Rows from block 4 of a small multi-label image tagger, named by matrix and row number. Rows with one number belong to one neuron. Each number is 500 + 40 x the weight over its row's rms, rounded and kept within 0 to 999. All counts start at 0. Numbers have three digits each.
After each neuron's rows are labels from the 100 images, of 14976, where the neuron reaches its largest size: "responds to" is what is common among them; "peak on" is the class under the peak. Only what is clearly more common there than usual is listed. The data: aerial photos of the United States (SatlasPretrain). In brackets: how many of the 100.
# u: gMLP up (value half) (model.blocks.4.mixer.u.weight, 1024x512), inputs 206-308
# v: gMLP up (gate half) (model.blocks.4.mixer.v.weight, 1024x512), inputs 206-308
# out: gMLP down (model.blocks.4.mixer.out.weight, 512x1024, transposed), outputs 206-308

u.400:507499500505502509499503665525498489520500509495509520500500504495500539467455527509449503479548500593467526494497492500502501498522500526494520508491501500456507505503490416508491500511466520516512482499531493529508481508504529521499462521504499453492478489461507509489487500500514498512542486534512481514490
v.400:496522510499500500497501505500500498506500492486502504506505493507495508502483523501503503499500504494500500500502505504505499500492501478500500499505496500502498492496492500502498500498508498500508477498494505493507501506500503499497501492502499503500498497519512500502514485501497503518505494498490498501510
out.400:486536500500500468499500501500499485500460514500523534453500501510500496503489462506444518506501521482501405518500496389487500500469500456473500508504500498492500481508516351529511495487445500500519501492497494467501500481525500519500553503510492500536492498488439512485574500501511532451529500500590516507504
responds to: crop field (38)
peak on: crop field (37)

u.4:467511510509499696501486470509501496508479514511506521496501498505495514500545553498500510435507505541497497506498503522525473490432484386491527497467515495412516473511511464500506464507521512494502437544502511513529511464448475495463502512508500507505511510577490525497488319499497611576367495490434468512479
v.4:499500499496498509503499485502500498506497500524501506490496501502500403498496481503500501499509497500501500501490494481497515499495498470498502505500498493496493489504500504508497496500492509508488500579499493511411498500462508498501503502504500505500487500440500489495500639502500504503507500496548497503497
out.4:501492499501506296493499510493507501511494509500488545483504501495501516496496504515609497493501517507497489498497499451503499505497500519498503499512500501503487499502501484495470499509366485500503503490500492494516507519508500517503501502519520494500504497514499499476623511495507537499478502504506504508508
responds to: building (73)
peak on: building (26)

u.48:398503486504498506510518502494511490494502519502500489478498499492499488503488679524509507512488506490510500507501499498496500500503495999498505478511499493534505509493502532499502503500529493500515494475502510489509496512496379491503517495482499496500509514476498497500474500503498482545482515487536494504507
v.48:501522514499502497497500499500501493501502491481502500502502494505494509515487537487501502495493505498500500500504503510508489499495502485501497497505500498501497484493489497499500504499505499500505475496491509485497501508508504500499512487502499496500500498525512498497511482499496504535504496499473498491508
out.48:506498500498500526492496494500488506500539504499501499503497500528496501493504507500503499501498536463507518497502502497511501503514501534506506488501491515512493503495495506501500500507510515497511495500493491504500512410474499497503478496506498514485498503507507497503514509482500534561508496500489505492502
responds to: crop field (28)
peak on: crop field (25)

u.336:520500500502500500500500498500500500500484500505500501500503500494500294500516496514500500500500498501499500500499506513500500500516490418500499500500500500486506502500521495500500496500503498481500500501500499500500500459498508500503500500500500500500500500516500500500499500500494501483341500500500500504502
v.336:503499491499495500500503470500497492502495500516500499499493499500502473499497522507500502495499501503496504502497497492504517498480507503500499501502504496496498496502496504502500498504500518502493499500500492500442498499455507499498502501503500501499497500483499501500500999501502510511498501501553498504495
out.336:500498500500500416497503497499528501500500500500499530497500508467500508500508515502653499496500511500499499500499500500500500500500500500503500500500500490499500500495500499501445500498435499501500500499500508499524496500501500510500500500510497500496500502514512501477629500429500502486522500500514504499500
responds to: building (95)
peak on: building (36)

u.374:447487519425493499488500448521483486583479475449529574507480437552465481500498526459524533504539507578500482485441488488499429496461485440474547555504499479370483466501481464537509506511483540548472503500491437552512476559508521501451500482500498500505469500517500436510562551521497633519500497500435465549501
v.374:498517503499500504500503500500498496508500493495504507500500493505496506498491502502504504498502506499496500500501501499501500500504499490500501504505499500501498498498498501508495503495502501499501473514497500497514496500504500498497498498501499502501499498504502495501511489502500505522512498498501495503508
out.374:482526494501500522517500509500491508507499500499499478503500500525499498500492477502516511533503552433500873512500499489498500500504500422457498500500512506525490500504501426501479500501461500498500507504494543501478503344504500502511439500484507500476501495499479509498492500425500496449476499494508500501508
responds to: crop field (30)
peak on: crop field (29)

u.659:472488500491500497500497542500498500509419500537487503499497477504500521504474485499500500596525484495498500483501498536489469500558489433499501473499497500504490499523476500500519503500509505500498488497500501458498506445500504499491501500499496500507517501498498540499505460500502602489484500493494500468500
v.659:490508496500497507500501500505500488503502500504501500493500499505500497496495521506500499496496506489496505506505501497494504499478500492500499498506500497511500501499489514508498499501500497491497499492493486496487496495484498500499515504500499502500499501496502502502500515502502508514496500498499499498501
out.659:490537500500500731499500477507500505500497491500500586502500487504500498500416474514615500487500375345500589500503499507498463502513500271500506500489501500469445500416500484528500500415503494496499514505500500510499500495496500490523483499501501500518499507500502528498482472496470765447501501500543524508499
responds to: crop field (29)
peak on: crop field (29)

u.186:368432471467422503514514621500496500511471499538500508505459447504502577505490393497497456506524435491501511486494500604507505501491465486519500478499456499502500500533473555500528529485495500540514474505494510443479507458528527539493500497440437495536528500486486506497523530445521554295433500425547552509457
v.186:457522499493499506501500465501499481518489493503505508500500501507497378502490543513503518501508506495500498500500500484498514499491503477493499504503496497487480495499500502513499493503495506522490491597497483505359499503494540501497481498514497508500483495483501495500518604499495541546505500498533493504501
out.186:516528501543500563503505456547446527534506501500500507504492508514499515500498501499639512511500488513500430501503499549493515509512500515480499499504501524582537497497499479503479498466606502495500534507492572520504499492499551533498421499514528502468498507497594612535481429488470391514583516492479500483506
responds to: crop field (28)
peak on: crop field (25)

u.401:505549475493499496588481414549529485465488482475482552491456537512480403501486443565493576516500563437500500475485502433515535501482536512539506483543503507513480461469507502533512484441448464437451497467501478507511509477518478485479475502514541449511430500467493533456517539590432480655633504515470497412448
v.401:486499491498499510500501451500497488501500493524500502493497499503503452505486509513500509498499508502496498500499493484501520498489501503498499501504504493509487498503501519505501491509500501503496499528500483503419499498427525499501493501505499511500485500466498491498500613500500518514508501495546495501495
out.401:464477500501477442494496565483522475542480489501484443483492546468484519510435570474495515477495458500493327465498505477508498483530499436512481492505478513552545483535488440488460502516436500522510490458483481480521551634496503487520511501504521488508523500513513488506483399502490468472477461505484464498501
responds to: building (81)
peak on: building (25)

u.221:396440459468451500504499640505493478533460495575485535500463456507499547510462435479510483509557420523487531501475496557505483491510489477499504466506482500508492500511445535505538515475527483533495342468489466475499500500545558525450484500449447495528511501390493479491565517488506566481490502404535513507497
v.221:486501496494500507501501454500495488504494491528501504494493500502499447503502503498498511500504500505501498500500498479491523499499503498500501502502508495501492493505501521510500496506500502512486512607499480503401500496435531500503472502511500507500488500443496482498502621500500508501516500508586489506494
out.221:501554503512502630511501463531486510531508498500472515490500493511490504500487530463546520500499393474500518512501502505502506505497500496488510499500502500512490500488500475514476501491564500499491517515499554504502531497503517511498426492501529502466502532539499608528493434495430545426507496503466498504497
responds to: crop field (29)
peak on: crop field (26)

u.8:487470512501500488480500502501497504502441470501507499500501499499503501519507537461509482507499507497500442499504499529499142505493519504499499500498499500147490502495501502500509502500496506500515514523513501480488499527507508504499493506500490504500500507515499497501505873492490495463500497509502510512490
v.8:498510509495502502495500504504496500500460487488504503509502494505495501509476512999500503509495500498500500503502501505503498500508500474501499490510501500489498498499495498504497500499505502496509485491497508496512498513518502499499491491501500500501495500521515499501507499500497495532507495498498499497507
out.8:503500500491500496500501499501503502500500500501495225500502503484500491502502129498500498500503474498498504500499500505499498500496500494500500505498500488492522500505506999495499500470495500500491507500505507498504503497500499504496500500497513500499499510502528501496494502495500499480500499501506502499500
responds to: crop field (37)
peak on: crop field (34)

u.483:509512499500498502461494484507500507558481499482500501498501482506506540510556539447501491504509500505493493495495521503465463492495462317466538495486508478403502461499495493494508495500508508506499474582500503511533510400440509491455512513517500493489553506542488500500597396508497678491388498495411472452491
v.483:483511496493500501506500457500494490508493493520512508497500502499498424500489508481502509504511506502501500498492496491499521498501509476500499499500499500490490497500492506506497496509500512512495498578499493500421500502462537501500476500515500509500493494491500497497501597500500519509516500479547493515499
out.483:499494498500501491501502498497499504500496519500500538497502503511500518500503476520656506503500576494500484499498502490501498500501500498485502500506500499504464500502501485500469495475477494500503504489497536498505503475500498527506500502501499498489505499499477500479677499500505676507468501498523514505510
responds to: building (83)
peak on: building (28)

u.540:497497504496499488508501505500498486503519491494501510503476487491501498502468502501499509482517482502497503500496495513502516500518498517498484501492507494510489499488500496497502500500509540503504470523526500495510504488497489503479470513507499489499500519489504490502519502501504516547465500512468493503505
v.540:497497479499498501502502454500498486504497491537500505499491500498500492499511503470498508485507502507500497500503489482494527498500505496498500508503507495462489498508499544511500497504494516501493521591499479507419502491376526497503483505505500502499495504433492488500500620502500506473506500519544494509490
out.540:497532500499500505504518513498508481500516484498517487500486498504496485501487446489496510523506459504514509502495497489497500490486501459497500496500520494498496499500491478506488500336471503498502526508499571506488498506499517487489465507474452503507486498424532503536479498501525635222498494498482530501498
responds to: crop field (29)
peak on: crop field (29)

u.189:499490499499499499503498500498499488504497487506500503500484475492501575511496501489499519482512494510497492499500500513495500504584488340498492513483504500504500487477507476493505500496522507506513422541520519493542501491831482498487484509495497499497503532519500494502501488502500513541473500517460486514515
v.189:459507498493499506512500471503497487513491491525500506500493500505500466497497578500502512491513502502501499501499491486488508498497504463497502500502499500458479484505499541513501487506498504510492495560499465506364500498443531500500480500521500516500483500460501484500507261503500523510498500516534489507492
out.189:511505500493500409501501492512552478500500497505509583487507525498498510490495479491553501477506472508509508499486501506505496484461500604506508495497504493507514500499499475500497500504320500514496500499504520472501500524509501501488498497509496499537498498492549503470681502510511524000546488502502503479495
responds to: crop field (27)
peak on: crop field (27)

u.96:459500501490500491505492502517476481518492471489490551497500456459493421520464508474508523501540503539484501483473499489501503500623493485492504504514518490523491469455484548500502494506514500519462504458507434500530486487530516501426288502500513500494458500477504396515567525526502401539654500498497487491500
v.96:483521499496499500502501496507500487508494495499496509500500499507489458502493511511500508501503504496499499500500499494497517500484502476499499509504496499504494499501498518514495494500498507512491492522494486502459498497485523500500495500502500505500477494499507501501511537504499514504498500499506497511504
out.96:498513500500500469500498502501503501501501498500481486494511511525500503500500502456486497507500454509496510500497501466504496500502500459513500500500500484508515500507500500508495500516452500501500500498500534482500506482500500473500479497501501500503513501510482491511409634506500510534500496502500500503514
responds to: crop field (31)
peak on: crop field (26)

u.160:514502487500501462531483550493503482496508481536483501479505510498507607500418523495509504437499476507501532498500517503491541497500500547512499509502497502465526503478501804504501509484539446503516504486519441478463480280506485498510497508462500496497483497497520459499578484502506500546544502518476501510515
v.160:487498491493500499508500463500497479507493494528501505478485499500501458497510453499499498497508510505496497500499488473484536499503508503500502510500513489766489491505499541513502499507493497524480516613500453513445496490439540497502463506512500504500483500401496480497506564501500519499518500501524489505492
out.160:496495500500500499497500500469508500502517496500497478492501499456504502500501512498311497500499444498498366500502500471501500499494500511508508499505501464505496500500500622502502500576591500504501499496498491501506504746516502499499496501501497498500502502505529501516497481500496353436504505505500492494498
responds to: building (86)
peak on: building (27)

u.631:635488494501501505470508549495501499495509503553481494493500502502518556496444592507500999482470461500464499505500500498490519501546497510500474501501500505584504515482500448514480504500497467463524530476499498502473500555500516499522559517512500531504494498420500515510553441475489482492511499506565500498496
v.631:495522493495499492496499485499503492508502495510504500496501497498495501502498531490502505500501512495501498496493495498515491494476509476499495496502499494499492483493487488501500498505513513516498480484489502492464508506485515500504505486508497502499494488505502515484503501495486522513485501485419497498504
out.631:523506500500500528500510499504599495500500500500521558500494512468494498500502473507602506466501463539500653518500500500500507500500500544500503500500500500467480500500502609500500500531355500500500500500503513508489500942509500484461500500504484500522484493465506472494360500500501502500556493500521535482486
responds to: crop field (30)
peak on: crop field (29)

u.729:507466463540508582542504473500516547505460486495638499500509494522497608497491485459530462474514508465522465465518479461440475487469553537518498483490498554491508547516498539494495530498405479543456570551494416450400494519456477535472389500408474526452361505538487572503507412518487523478541491400499511480500
v.729:472516506500499501497501510508502487505498503485488502500502515504496503502505518501499500492504497503503500500504507500481462502462505477498509491499497495496500492497498496499502487501495508501489498506501494502466490484499517500500504500502503497500500499492521499500502000507490500516489500507481499492503
out.729:511511499498500323487478520489502509479512499496519498501499500450488518482458508510534506467502476482501491509499498485503480510516505496500502479484500494461533508501499555500484500476495487512500495488516530484502500488495501508512500497493481501496515491496524693506482554433510518510536496497451527472501
responds to: building (95)
peak on: building (30)

u.211:552502507534521544511521496498547502461507475539563511498524522526483468499402548530478542443521581449452513535485481443661469502484496513467489522497500515533537552489494448529460487504500528453589516348496506494490529665440492540545468488442467510522446491431533558518455449433493472526523494493583509527485
v.211:473503504499501512500499493500496498504497500496504501500500506499500499498496523505501504484501497505501504500500501501482488500506503495497500494499501500479493495497499479498502497500499499501499497502498497489463499501522508502498494499507499501500503498497501501494508505499495515531504500497499499492497
out.211:518468507512489406515467522486491504523466519493452637531507488526503438508459509451526491497495572439547533499503490489490455514451513421498430500500485524429521501455498575477534511594397499478503496519471428572498489462513483447501495519481523519524504468555497461488628527512451412501531495514484487595517
responds to: crop field (54)
peak on: crop field (54)

u.291:544500500500499500467500513522497499500500502503480500500503500503502488500490446496501498499498506501495498500497503501463500499505490345501503500510515487582510498489482490504500530508505359499503504479499501460504465493497514500502497500500500500501501499417499474500302398501501538494498499498552483501501
v.291:496509500497499504501501496499498497506497494500505507500500493506498495499497503499504506499500505500498500501500499499501502499503501484501502509505498500502497495500501503508496503499501503501500486535499500500507499500501503497498496499502499502502500499501501496499508499501501503507510500499521494503505
out.291:502502500500500517496500508500500500500496500500500501500499221515500499500493572480515500501500492489500508500500500497500501500479500450511500500500500500489518500500500500500504500475177500499500500500499540505493500489498500481500503497500500500518501499499501500500445500500499485660505500500499500501505
responds to: crop field (52)
peak on: crop field (51)

u.684:495499511499503505501497500500500496493518491506507500500480485500495499503503504500496504490511499504503477499500500507498511518567494710500471511486499501500500497488506473492498490498500513509494479540505500495511507498499466496506503507496491493500502514462515494509508519504501504538443502508493497514510
v.684:551515489496494517526500412500495489504490494510505508498497499500481472500535570476503524484507514497496492505498498489499519500483507495498496498509499500488470484521500543522498465502505542493505488590488490501391503463433548497494506504511500516503502498487491514503501651528501491483469503501505491504498
out.684:517520500500500532521499502500524482500496501500535501506492506513495475500486448499544527495505487494513695505495498535497497482493502474478488498500515508497550497499499484506500499388470507502498500531491545496483496495496502505495498500474447502538492478473501501499490497512527772505519496497501523488493
responds to: crop field (33)
peak on: crop field (33)

u.284:316437497474499508517501713495478492506518483496502500484479479491499455499429470393500521488493501497499512505497483498528491504476512537495499503498505500435451493502508395511498503493493518500496463481501499501510498521602537497467477496475467498499478495464502478501523684496527497501546503502502499501488
v.284:474507503492497502502494499509489480500491504487500500500496509511492501503506502516497512503506521511496500502502495499485510500511498488490499492500501498780483495501494543504496494511491502492469490520495484504452495510468553511497485502513502493500474501463510497501508513501491551511462499575495497500499
out.284:501510499501500502516494501516494501501500502499500488499500500508499492500487505450341501508501499486496493506500500500496510488517501534486492500501500504499536500516499486500502505542514505499500496506488509499499502548502493499492472499493509501487500524502500491555475538501541401512455498497490501503496
responds to: crop field (37)
peak on: crop field (32)

u.612:651495503502500514528490502524484479495578545500515529493504512496514503470483489511448562500559503531484596494496516497512512500507493565499517484510523495470571515490503463501501488500474502500511464525532497511529487484506515499467479522510541431490551470439519503477497492517537497551507484527515481498490
v.612:496521507500502500498500509500500498503499494481502502509504498500496506503485514500502499499501502500501500501502505507498492500500500482502500496504497500499497491497489499501500501498510498497505484496499507492505499502508500499499500495498501499500500500513508500501516493501495500520506497499497499495505
out.612:501491502500500497487500496499507490500478513498505523484505501502500494502504484511521505501498498474503472500499498477496492501493501515508490505514497509481504494495502000503476498559477500496502497498493480492696482488500495519501534500506509503526500501500483510486615502502499539503509503500520498507505
responds to: crop field (45)
peak on: crop field (45)

u.369:524521500500500546528500495521544500479494502541500501500498500471501522505516498588500487502532484495500495497498480500453526497526500480503498498500500500476503445493493504500485499436504420499500235534500498500502537483485500500510505512500500043500510531511535549462500506513501257500473498478516542498517
v.369:478503504498501513500499493500496498503497500497504500500500505498499500498495524506501504484501498505501504501500501501485488500506502494497500494498501500480492495497499477498502499500499500501499495504498498489469500502525508503498495498508499501500502498496501503494509505498497515529505500495499499492497
out.369:497492500500500422500500489495500493500499496501497553495502503458500513500508494460511500499500493498500506499500500498503487500484500387514505500500500497527500500500500484500499499501521494501500502479500500499508501493500500510502473501501499500515500503496529512477496492500486522493501501500496500499499
responds to: crop field (26)
peak on: crop field (25)

u.207:483501500501505521479428510517500488503500500490478511500503552496500510477479557523500489480505464524491517488500498500519513500510501531500500509495500500407497518501500459501443510503449493502513507513500486512551497530475510525500471500534500492500500494499500483500587506502500607514608501529559500502500
v.207:496522507500500501499500512499500500503500496480502503510504505498494507503477514502502502499502503499502500500499506505502491500501500483501500499504499501500498493496486499501498501495511500499509476495498511491511498502515500499497500493502501500500500498515511499501520476501497500529510495497494498498509
out.207:501499500500500492500500497501500495500496502500505507500500500500500500500496480502504505501500506500500494500500500500497500500493500473500500500500500503461500500497502437500501500492409500500500499501500512492514500472510500505500495500499500500518497500495493500496535493500500507448501500500500499501498
responds to: crop field (33)
peak on: crop field (33)

u.670:501492504499498500502498520502494500504515508493495504489497501506501425501498503510494504494504503498494511494495505508508502500500492509495518505501502496497518501500503490506500490504504512508501485502515506504501496500499500498493482509503503479500498500501499508494503496494508488499485498502499498500496
v.670:495519505498501499499500504499500500505501495478501502508505495501494505502484518506501497499501508498500501501503506506501489500501500483501500500506497500478497493497491500501501500498510503497503480497500504492506499501510500499498497493497501499500500498505509499501519490503497501523509496498495499493506
out.670:486498490496502517503494511481527509490513500500488481498508502496505508495481503510481500517547498511476489502498496508502501501513497480480499497476474319514522494502498351498492500578501500502501487496507503494483491546499487505500526497500507497466521501512480499484458490501509489546465496498502512493486
responds to: crop field (35)
peak on: crop field (31)