A small multi-label image tagger, trained from scratch.
Model: norm layernorm_no_bias, layers 16, width 512.
Data: trained on aerial photos of the United States (SatlasPretrain), 203450 training examples.
Rows from block 5 of a small multi-label image tagger, named by matrix and row number. Rows with one number belong to one neuron. Each number is 128 + 24 x the weight over its row's rms, rounded and kept within 0 to 255. All counts start at 0. Numbers have three digits each.
Before each neuron's rows are labels from the 100 images, of 14976, where the neuron reaches its largest size: "top examples" is what is common among them; "colour at peak" is the nearest of a few named colours to the mean colour under the peak. Only what is clearly more common there than usual is listed. The data: aerial photos of the United States (SatlasPretrain).
# u: gMLP up (value half) (model.blocks.5.mixer.u.weight, 1024x512), inputs 64-127
# v: gMLP up (gate half) (model.blocks.5.mixer.v.weight, 1024x512), inputs 64-127
# out: gMLP down (model.blocks.5.mixer.out.weight, 512x1024, transposed), outputs 64-127

top examples: building
colour at peak: grey
u.447:115103125126128109126120000145127098125131124125125104127108123117124084128118128127083107126101127129125165140135124128118155127126123127154126109127129126131134127132115127124128129120136125
v.447:128122128121128138128122127128129129127135124135128131122128128128127127136129128128122128128128131124130117114131128128122098127128128134121130135125128125124129128128128133123129128126130138
out.447:127056129114104126128146142129128131128129132132071133129046126127120061116129131110130128128121208146128127129129127128157128133134127124130132127125128135127036125128127130208147128113129137

top examples: crop field
colour at peak: brown
u.85:126132128141126123128131118127117138129131128128113131137115139124130122091121130113108125127135116157108222120125125127128166126137127133128130127128129134130132120128120132128138138119145127
v.85:122124127130127129127128132128130115127133131127128125128129126134130128136130128130136126127128130128125113131128128128130130128129127134130128128127126125134129126126128128132129130127128127
out.85:128124129128142124128129166128129124130127128138153130128000089128124117134126130127129131126127132124126128127195127127133129130129128127129130124127128135129159122128130128122178128124131139

top examples: crop field
colour at peak: black
u.684:129118133126121128128113130128125125133120117124128139131131152128132131121127128118129138130133133131130121127102121123128129122128134128129133127126126120128119126132129134136174124135141125
v.684:128127128128128128128128128128128129128128128128128128128128127128128128128128128128236128128128130128128127128128128128129128128128128127128128128128129128128128128127128127128128128127128128
out.684:127129128114147127125130129129131129127120132134135123128129095131125125112128129124124130133127153131130127128128128129129128136127129133128123126125129128131128125133126134123255140124131125

top examples: building
colour at peak: grey
u.43:099068114122131147116130137137132128134159139116101089136114112126116093132117130126114127135110128139122159149163112121107167131117124119154124117131127127119148129120127136131130129126129123
v.43:128128128128127128128128128128128130128128128128128128129128128128128128128127128128131128128128127128128122130128128128128129128127128128128128128128126128126128128128128128128128128130128128
out.43:122135131111075133128149116110128117128129147086104136126031255130107038134109133129138126122134228129128122127071122129136094132128128114129131132125170132125001131138124128139131079122128143

top examples: crop field
colour at peak: grey
u.558:106118127128123118135127133140134122121125131111126125125128128129126128130129131128133133128124115130124097124124125125123152130130123128134125126128128136123132129117124129134129126128128125
v.558:131132134123128141133116135139130128128110128111128128014125129129125126126138116122141120127127128134128122092119128135123128132129123129138131119124128129119115128128135114130130126125113111
out.558:124097127115176127128102116144138128127120130126138132128128115132128131113135124127130130135121172131132130127125125132133117147125131128122122126122128137131133134126126142121140131119133120

top examples: crop field
colour at peak: black
u.399:132120116114127095128161134126137127130119105122109129118127139132127128129128128139116112127107106161125223124151096114136113124120115131107127106099108127131127117126127165160160154131128140
v.399:121128128129137128128127133128129140128125131128128120128128128128128128128129127128211127128132125128120047128134128128126076130128128107128127125128121131115130123117128126124128130130127116
out.399:125077123112103143130125104116119118134113124109127120127155116129124128119085158128168127130125118196138061122117134135137138110119132156109123185127128124128102145124123128124223092155123101

top examples: building
colour at peak: grey
u.34:131121151130131124127121126129124118134106124129129128111129132119127097121121125126122126131128132129123145118177135129129148129127130117128128133128149127171123131165121130131126128133127133
v.34:128137144128135128126128129136128134138127127132128129125121131128127128140128135128215117126118125128137083120126134128119124106127127143142127119126132134094128135128128129130125128124131127
out.34:128120127127106122133129129123127131129128132117089126128117171127112054128128124130128127132131118155128131132126130125126128120132128129129128129123128127126043128125128134126200122126122130

top examples: crop field
colour at peak: black
u.610:122107128135134083107127146138131139117099126138129148125125143132122131128139122136126149124118128130124188129128126091133127117130124099130131110101125139127103130132136133150129137121110120
v.610:128129129129123127128132128128128130127126128128128126129128128127128128127124128128140127129129127128126129130129127128129122129128129128128128128128126130126129128130128128128125128128128127
out.610:126105130118081135125115065129131105131125145143135121139152154131090123127129134143206124125139120183138016139127125134126127130123132145123123129128125109138096114133119134122196142122115142

top examples: building
colour at peak: grey
u.138:122097153140133119128124144139127124127118142138124129145140136133128174128159128125144150124130154128122132123150145157129120128154128255105129113128130130145109129110202128126127155115120130
v.138:128128128128119128128128127128128131128129128128128126130128128128128128127126128128138127128129127128128127129130128128129125128128129127127127126128127130128129128127127128128126128128128128
out.138:129158123130144129128106086121127130128126137163157132124159109128135137137128131151113130131128099134128127131128137129127126122126129129117127138129129125129161111135129129117155169133128110

top examples: building
colour at peak: grey
u.366:133127156129191110131119150140102227102099129148120161144121110142129111118131115156077116120115097092141166165125130150121098078152092158154154108110144122121092114143135118155136131079131120
v.366:127130128130114124128128130128129133128129129128127126131128129128128128126128127129133126128128126128127132131130129128128126129129127122128127125128126129122128123128128128128127129128128128
out.366:130146140148169132134102129130105106129134122047156117139114150126121105144123146147081130140126115119136139127135086131110122082131133148126134104165116095123153108119078118121068121152114170

top examples: crop field
colour at peak: grey
u.510:116118128126125122133126136140135124121206131111126124126127125130125126135128132129132134126123116131126067131124124124117149132129125128136126127128128135119131130118127129132130127128126122
v.510:132133137125130134130117134136131127128114128115128127127123128130127126127135120124134111126126130132131128084124126134123125132128124130141130108125128128124121125132137119128127119127119118
out.510:122056122110187135128097119151144127126115129124137136128126113136129136113135120127127129136114217130137130127125119137177117146119133119120123124118128135131107132122124148135134133117138114

top examples: crop field
colour at peak: pink
u.367:156127108122035145120137119109129101139120118127128130134137129127122135136128132129127130143127093133138119154124115138128164127104140121133118118132127130104148126129117124121132127139133122
v.367:127128128128122128128128128128128132128127129128128127130128128128128128127127128128136127128129127128128120131128128128128130128128128127128127128129127129126128128128128128127127128130128128
out.367:126122129128124128128101145139128128135113114138118121128141161128135000112132118130128128127146115127128130128130126130116128131126128128128126125128127127128145162129128127060120111130125130

top examples: building
colour at peak: grey
u.450:122210130138128142127129128124127089141111129131139146128116131127128132116147098129112147128129123150124124064127160089133197128117128149073134205126176121069125128107112130128162117174125130
v.450:127127128129114128128128128128128131128127129128128126133128129128127128127126128128138128128129126128128118129130128128128129128128128128128127126128126130126129128128128128127127128130128128
out.450:115058125084143112129181184166134128132101160126172145130080186119101240133088128151180125128155098139128127128124131123102168113129127128140133130120128135124146100126134131124124123128126177

top examples: building
colour at peak: grey
u.585:135133138124135145135142128129127141114121135127130138125116124128123137128132130130128128131120104126130128129118127130128125110111137144127133124131127143126120128136132123128125133145128135
v.585:119127130131122128128129128128128137125120139128128121132128129128125128120116128130234121128136117128128064130130128128127130128128128128127125127132118142126133128131128128123123128143134125
out.585:135104121120148129128109141143128127128109110125150138133127134127130126140128126141143129128136095104128130124125129128130127124128129125117130135131127126128255155127119121032140137133109154

top examples: building
colour at peak: grey
u.719:145131091137127145130128123117158113134126130116128121115128106129124130145128125128149118136130095135142119147123125133073126126125140130136108125129130124080155127146123128116115120133139133
v.719:128129123129127123126128130127130121129112122126128125130128128128128129127124127124121128128129125128128129124134121127131128130127127123137125127127126128122128127133127131128127129129129126
out.719:128073129131128133128191106126128128125136117138083129129132114126190219101128129088132128126127144053125127122128126128178127121129128128128133135133128123125144141120125114229067194123125129

top examples: crop field
colour at peak: grey
u.369:130131122126128141122116126120128133128142124132146126124127127126124124135123135124128128134129129128147110135128128130128127124119138123127126129128125127128127138127121128126128112130135130
v.369:128128128128123128128128128127129128128133128128128126128128128128128128127123128128128125128130128128128125127131128128128128130128128128126127127128127131128129129128128128127127128128128128
out.369:129137130123144121125067148170132128130128117096149126136073145128130032101131116127172130125109137146129124125133113124143071161129127122128128103128128154129255144122130134076082100127129193

top examples: building
colour at peak: grey
u.51:118110116125130090124127000163125128115116126124128095128110134127118059134118136127082105123093133150122188139135120135116221123127117123145127097126125120125134125135105128132126130096131117
v.51:128127128128124128128128128128128130128129128128128127128128128128128128128128128128119127128128127128128106128128128128128123128128128128128128127128128128129128128128128128128128128128129128
out.51:123008129106095124128128152129128131126130138117101136129075130127116022110131128120128128128129170160132129128130128128174130137131128120130133127121127138126083119127126129153164115104132137

top examples: building
colour at peak: grey
u.252:115127132128103133129127132135128118125158144114125129120136098121128125100126127123084141129127111134110135023136128125150156142129129132119139136135203140127125130115132129125128133131135136
v.252:128128128128128128128128128127129131128127129128127127130128128128128128127126128128132127128130127128128127128128128128127137130127128128128126128128124130123128127130128128128125128130128128
out.252:122179125128110128127124122110123128130127154141174125126125255131111084182128132158124122132135140202126128141131127129086117123122131129129123135128129118132093124130129142062142044130128121

top examples: building
colour at peak: grey
u.197:129125145131128134135155125110123168126118144137132207150140128128152208080131126129068171135158108132109107126070143128145117156138129155073128145136126115137124134122137127130141172126118139
v.197:128128128128166128128128129128128128128125128128128127129128131128128128128128128128165126128131126128128089121128128128128133128128128128128128128128127133128128128127128127128128128130128127
out.197:127255125127125123127123111126127118128128124141173127128212101129127194148127128130130129134134000160126139128127144126103129122127128128128126125129085122129184119130131133058150127147126133

top examples: building
colour at peak: grey
u.160:126130167133120126130110132120113115125139132125129139118133129148133115110132116129119139128139129129121124070118132117132134144127133133120137132131144129255106129124132125127129130127128128
v.160:126127128129125123127124129128130138131121127123131119130126129128124124128127128127130132127131130129129125105128128128128146129126128123133124127128127131112131126121129128127123134132127123
out.160:125185126126139128127129188118128127128128127160164124127131144128113120146128132142120126131126128163124127133128134127070128127119134129128127133116128143132099116126142144082165118127128105

top examples: building
colour at peak: grey
u.148:137133117142125128119127121124130122136139130130131138128128137130131131128120128128126118137128135133129116132114130126131117135133137124120122128129121132116135139133130128120135254148133133
v.148:130136125128135123128129129127130119127128124125128128120127131127130128128122127125104124129130127128128122128129122129135125129128128126133128126127127128129130125132128128131126125131129125
out.148:128121132128127130128134140127130131127127122139125128128142000127132141129127129098133130130126126095128132127129124127125128128130127125130127124131125127133250128125127118174126144128129127

top examples: crop field
colour at peak: black
u.489:104142125114083148122149112147143049123183149115139126106120131128123142126123154121141136130124172142113106124150110092147144166115142132086124140131133103125149151120117152125136129191102124
v.489:117131129130123121128129128128128136128108132128128110146128129128128128125121128128238123128133121128119120129130128128129129128135128128128125118130124136128130110128128128126110128132128117
out.489:129078109115174126128132108126128144127128119171146140125136049127145114117135098125210132107128154111094119128128161123152126152131122127128129137104127154138106128149159129113174145129166114

top examples: crop field
colour at peak: green
u.55:130124131113122126128116126131125126129057121128126145138128147128136124127131128126104130126132125127128175130117129129121155127131128127140141127128122126138126123127130131136132130128132128
v.55:127121123134148139128058141127129113125097135128141113129127122140128137143163126127152127117132129136131175123125138123120225120128128132120144162133118148142114139107130127104140147124130144
out.55:128111128128134127128128203134129127128127130133139130127007084128123085136125129128128130126127142130128128129130129128198128133130128127130129125128129133130137127129128127128222064130133131

top examples: railway
colour at peak: grey
u.77:139136163127119128128091141102121103126137129132128148122145128128168135113139125132116125128148118126127115119122138125207102132136130132126137151121142128162108125123139130138123134130118127
v.77:128128128128127128128128128128128134128128129128128126130128128128128128128127128128000128128128127128128120129129128128128129128128128127128128126128128129127128128127128128128128128129129128
out.77:129186128143147129127127127096127128143127134139211122127150135128122126136128128147131125133130051163125128129127130126000127111125129128128124129128128118130066118128140147092102131135128105

top examples: crop field
colour at peak: grey
u.409:126114097129130125127133111124130139128132128113127122125116104128128137129140123142125122120117096127130243143186125163116126129125122151134128125130117118075129125083139128119126126116127128
v.409:127131137132138122127127141132131161153107135118128128121143117133125123128156119140147124118117136130129131159126130137100132129125114151132127132130126133105114125092153130116123127114114154
out.409:128108127130128130128128135131129126128131125109126131128109143128145133127128127135129129125126148123129129126129127130252128129127127122128133126131128130127129131129126125131100121129128130

top examples: crop field
colour at peak: grey
u.167:116128127128132133128127132128131128128117128127129132128128131128128128132129130128091129129129135130132107129128127125129136129126130126128128128128125128126255129124128128128128124131127128
v.167:128128130129104126128129129128128137127129129128128125134128128128128128127128128129144127129129128128127147131132128128128132129130128124127128124128127131128128128128128128128127128128127127
out.167:120075123100193122125086102171140128126115121124159137128124115135124132113137114127134132128118255125132131120126123131208119181129135128117122113106128153135100149130130154148136141107129136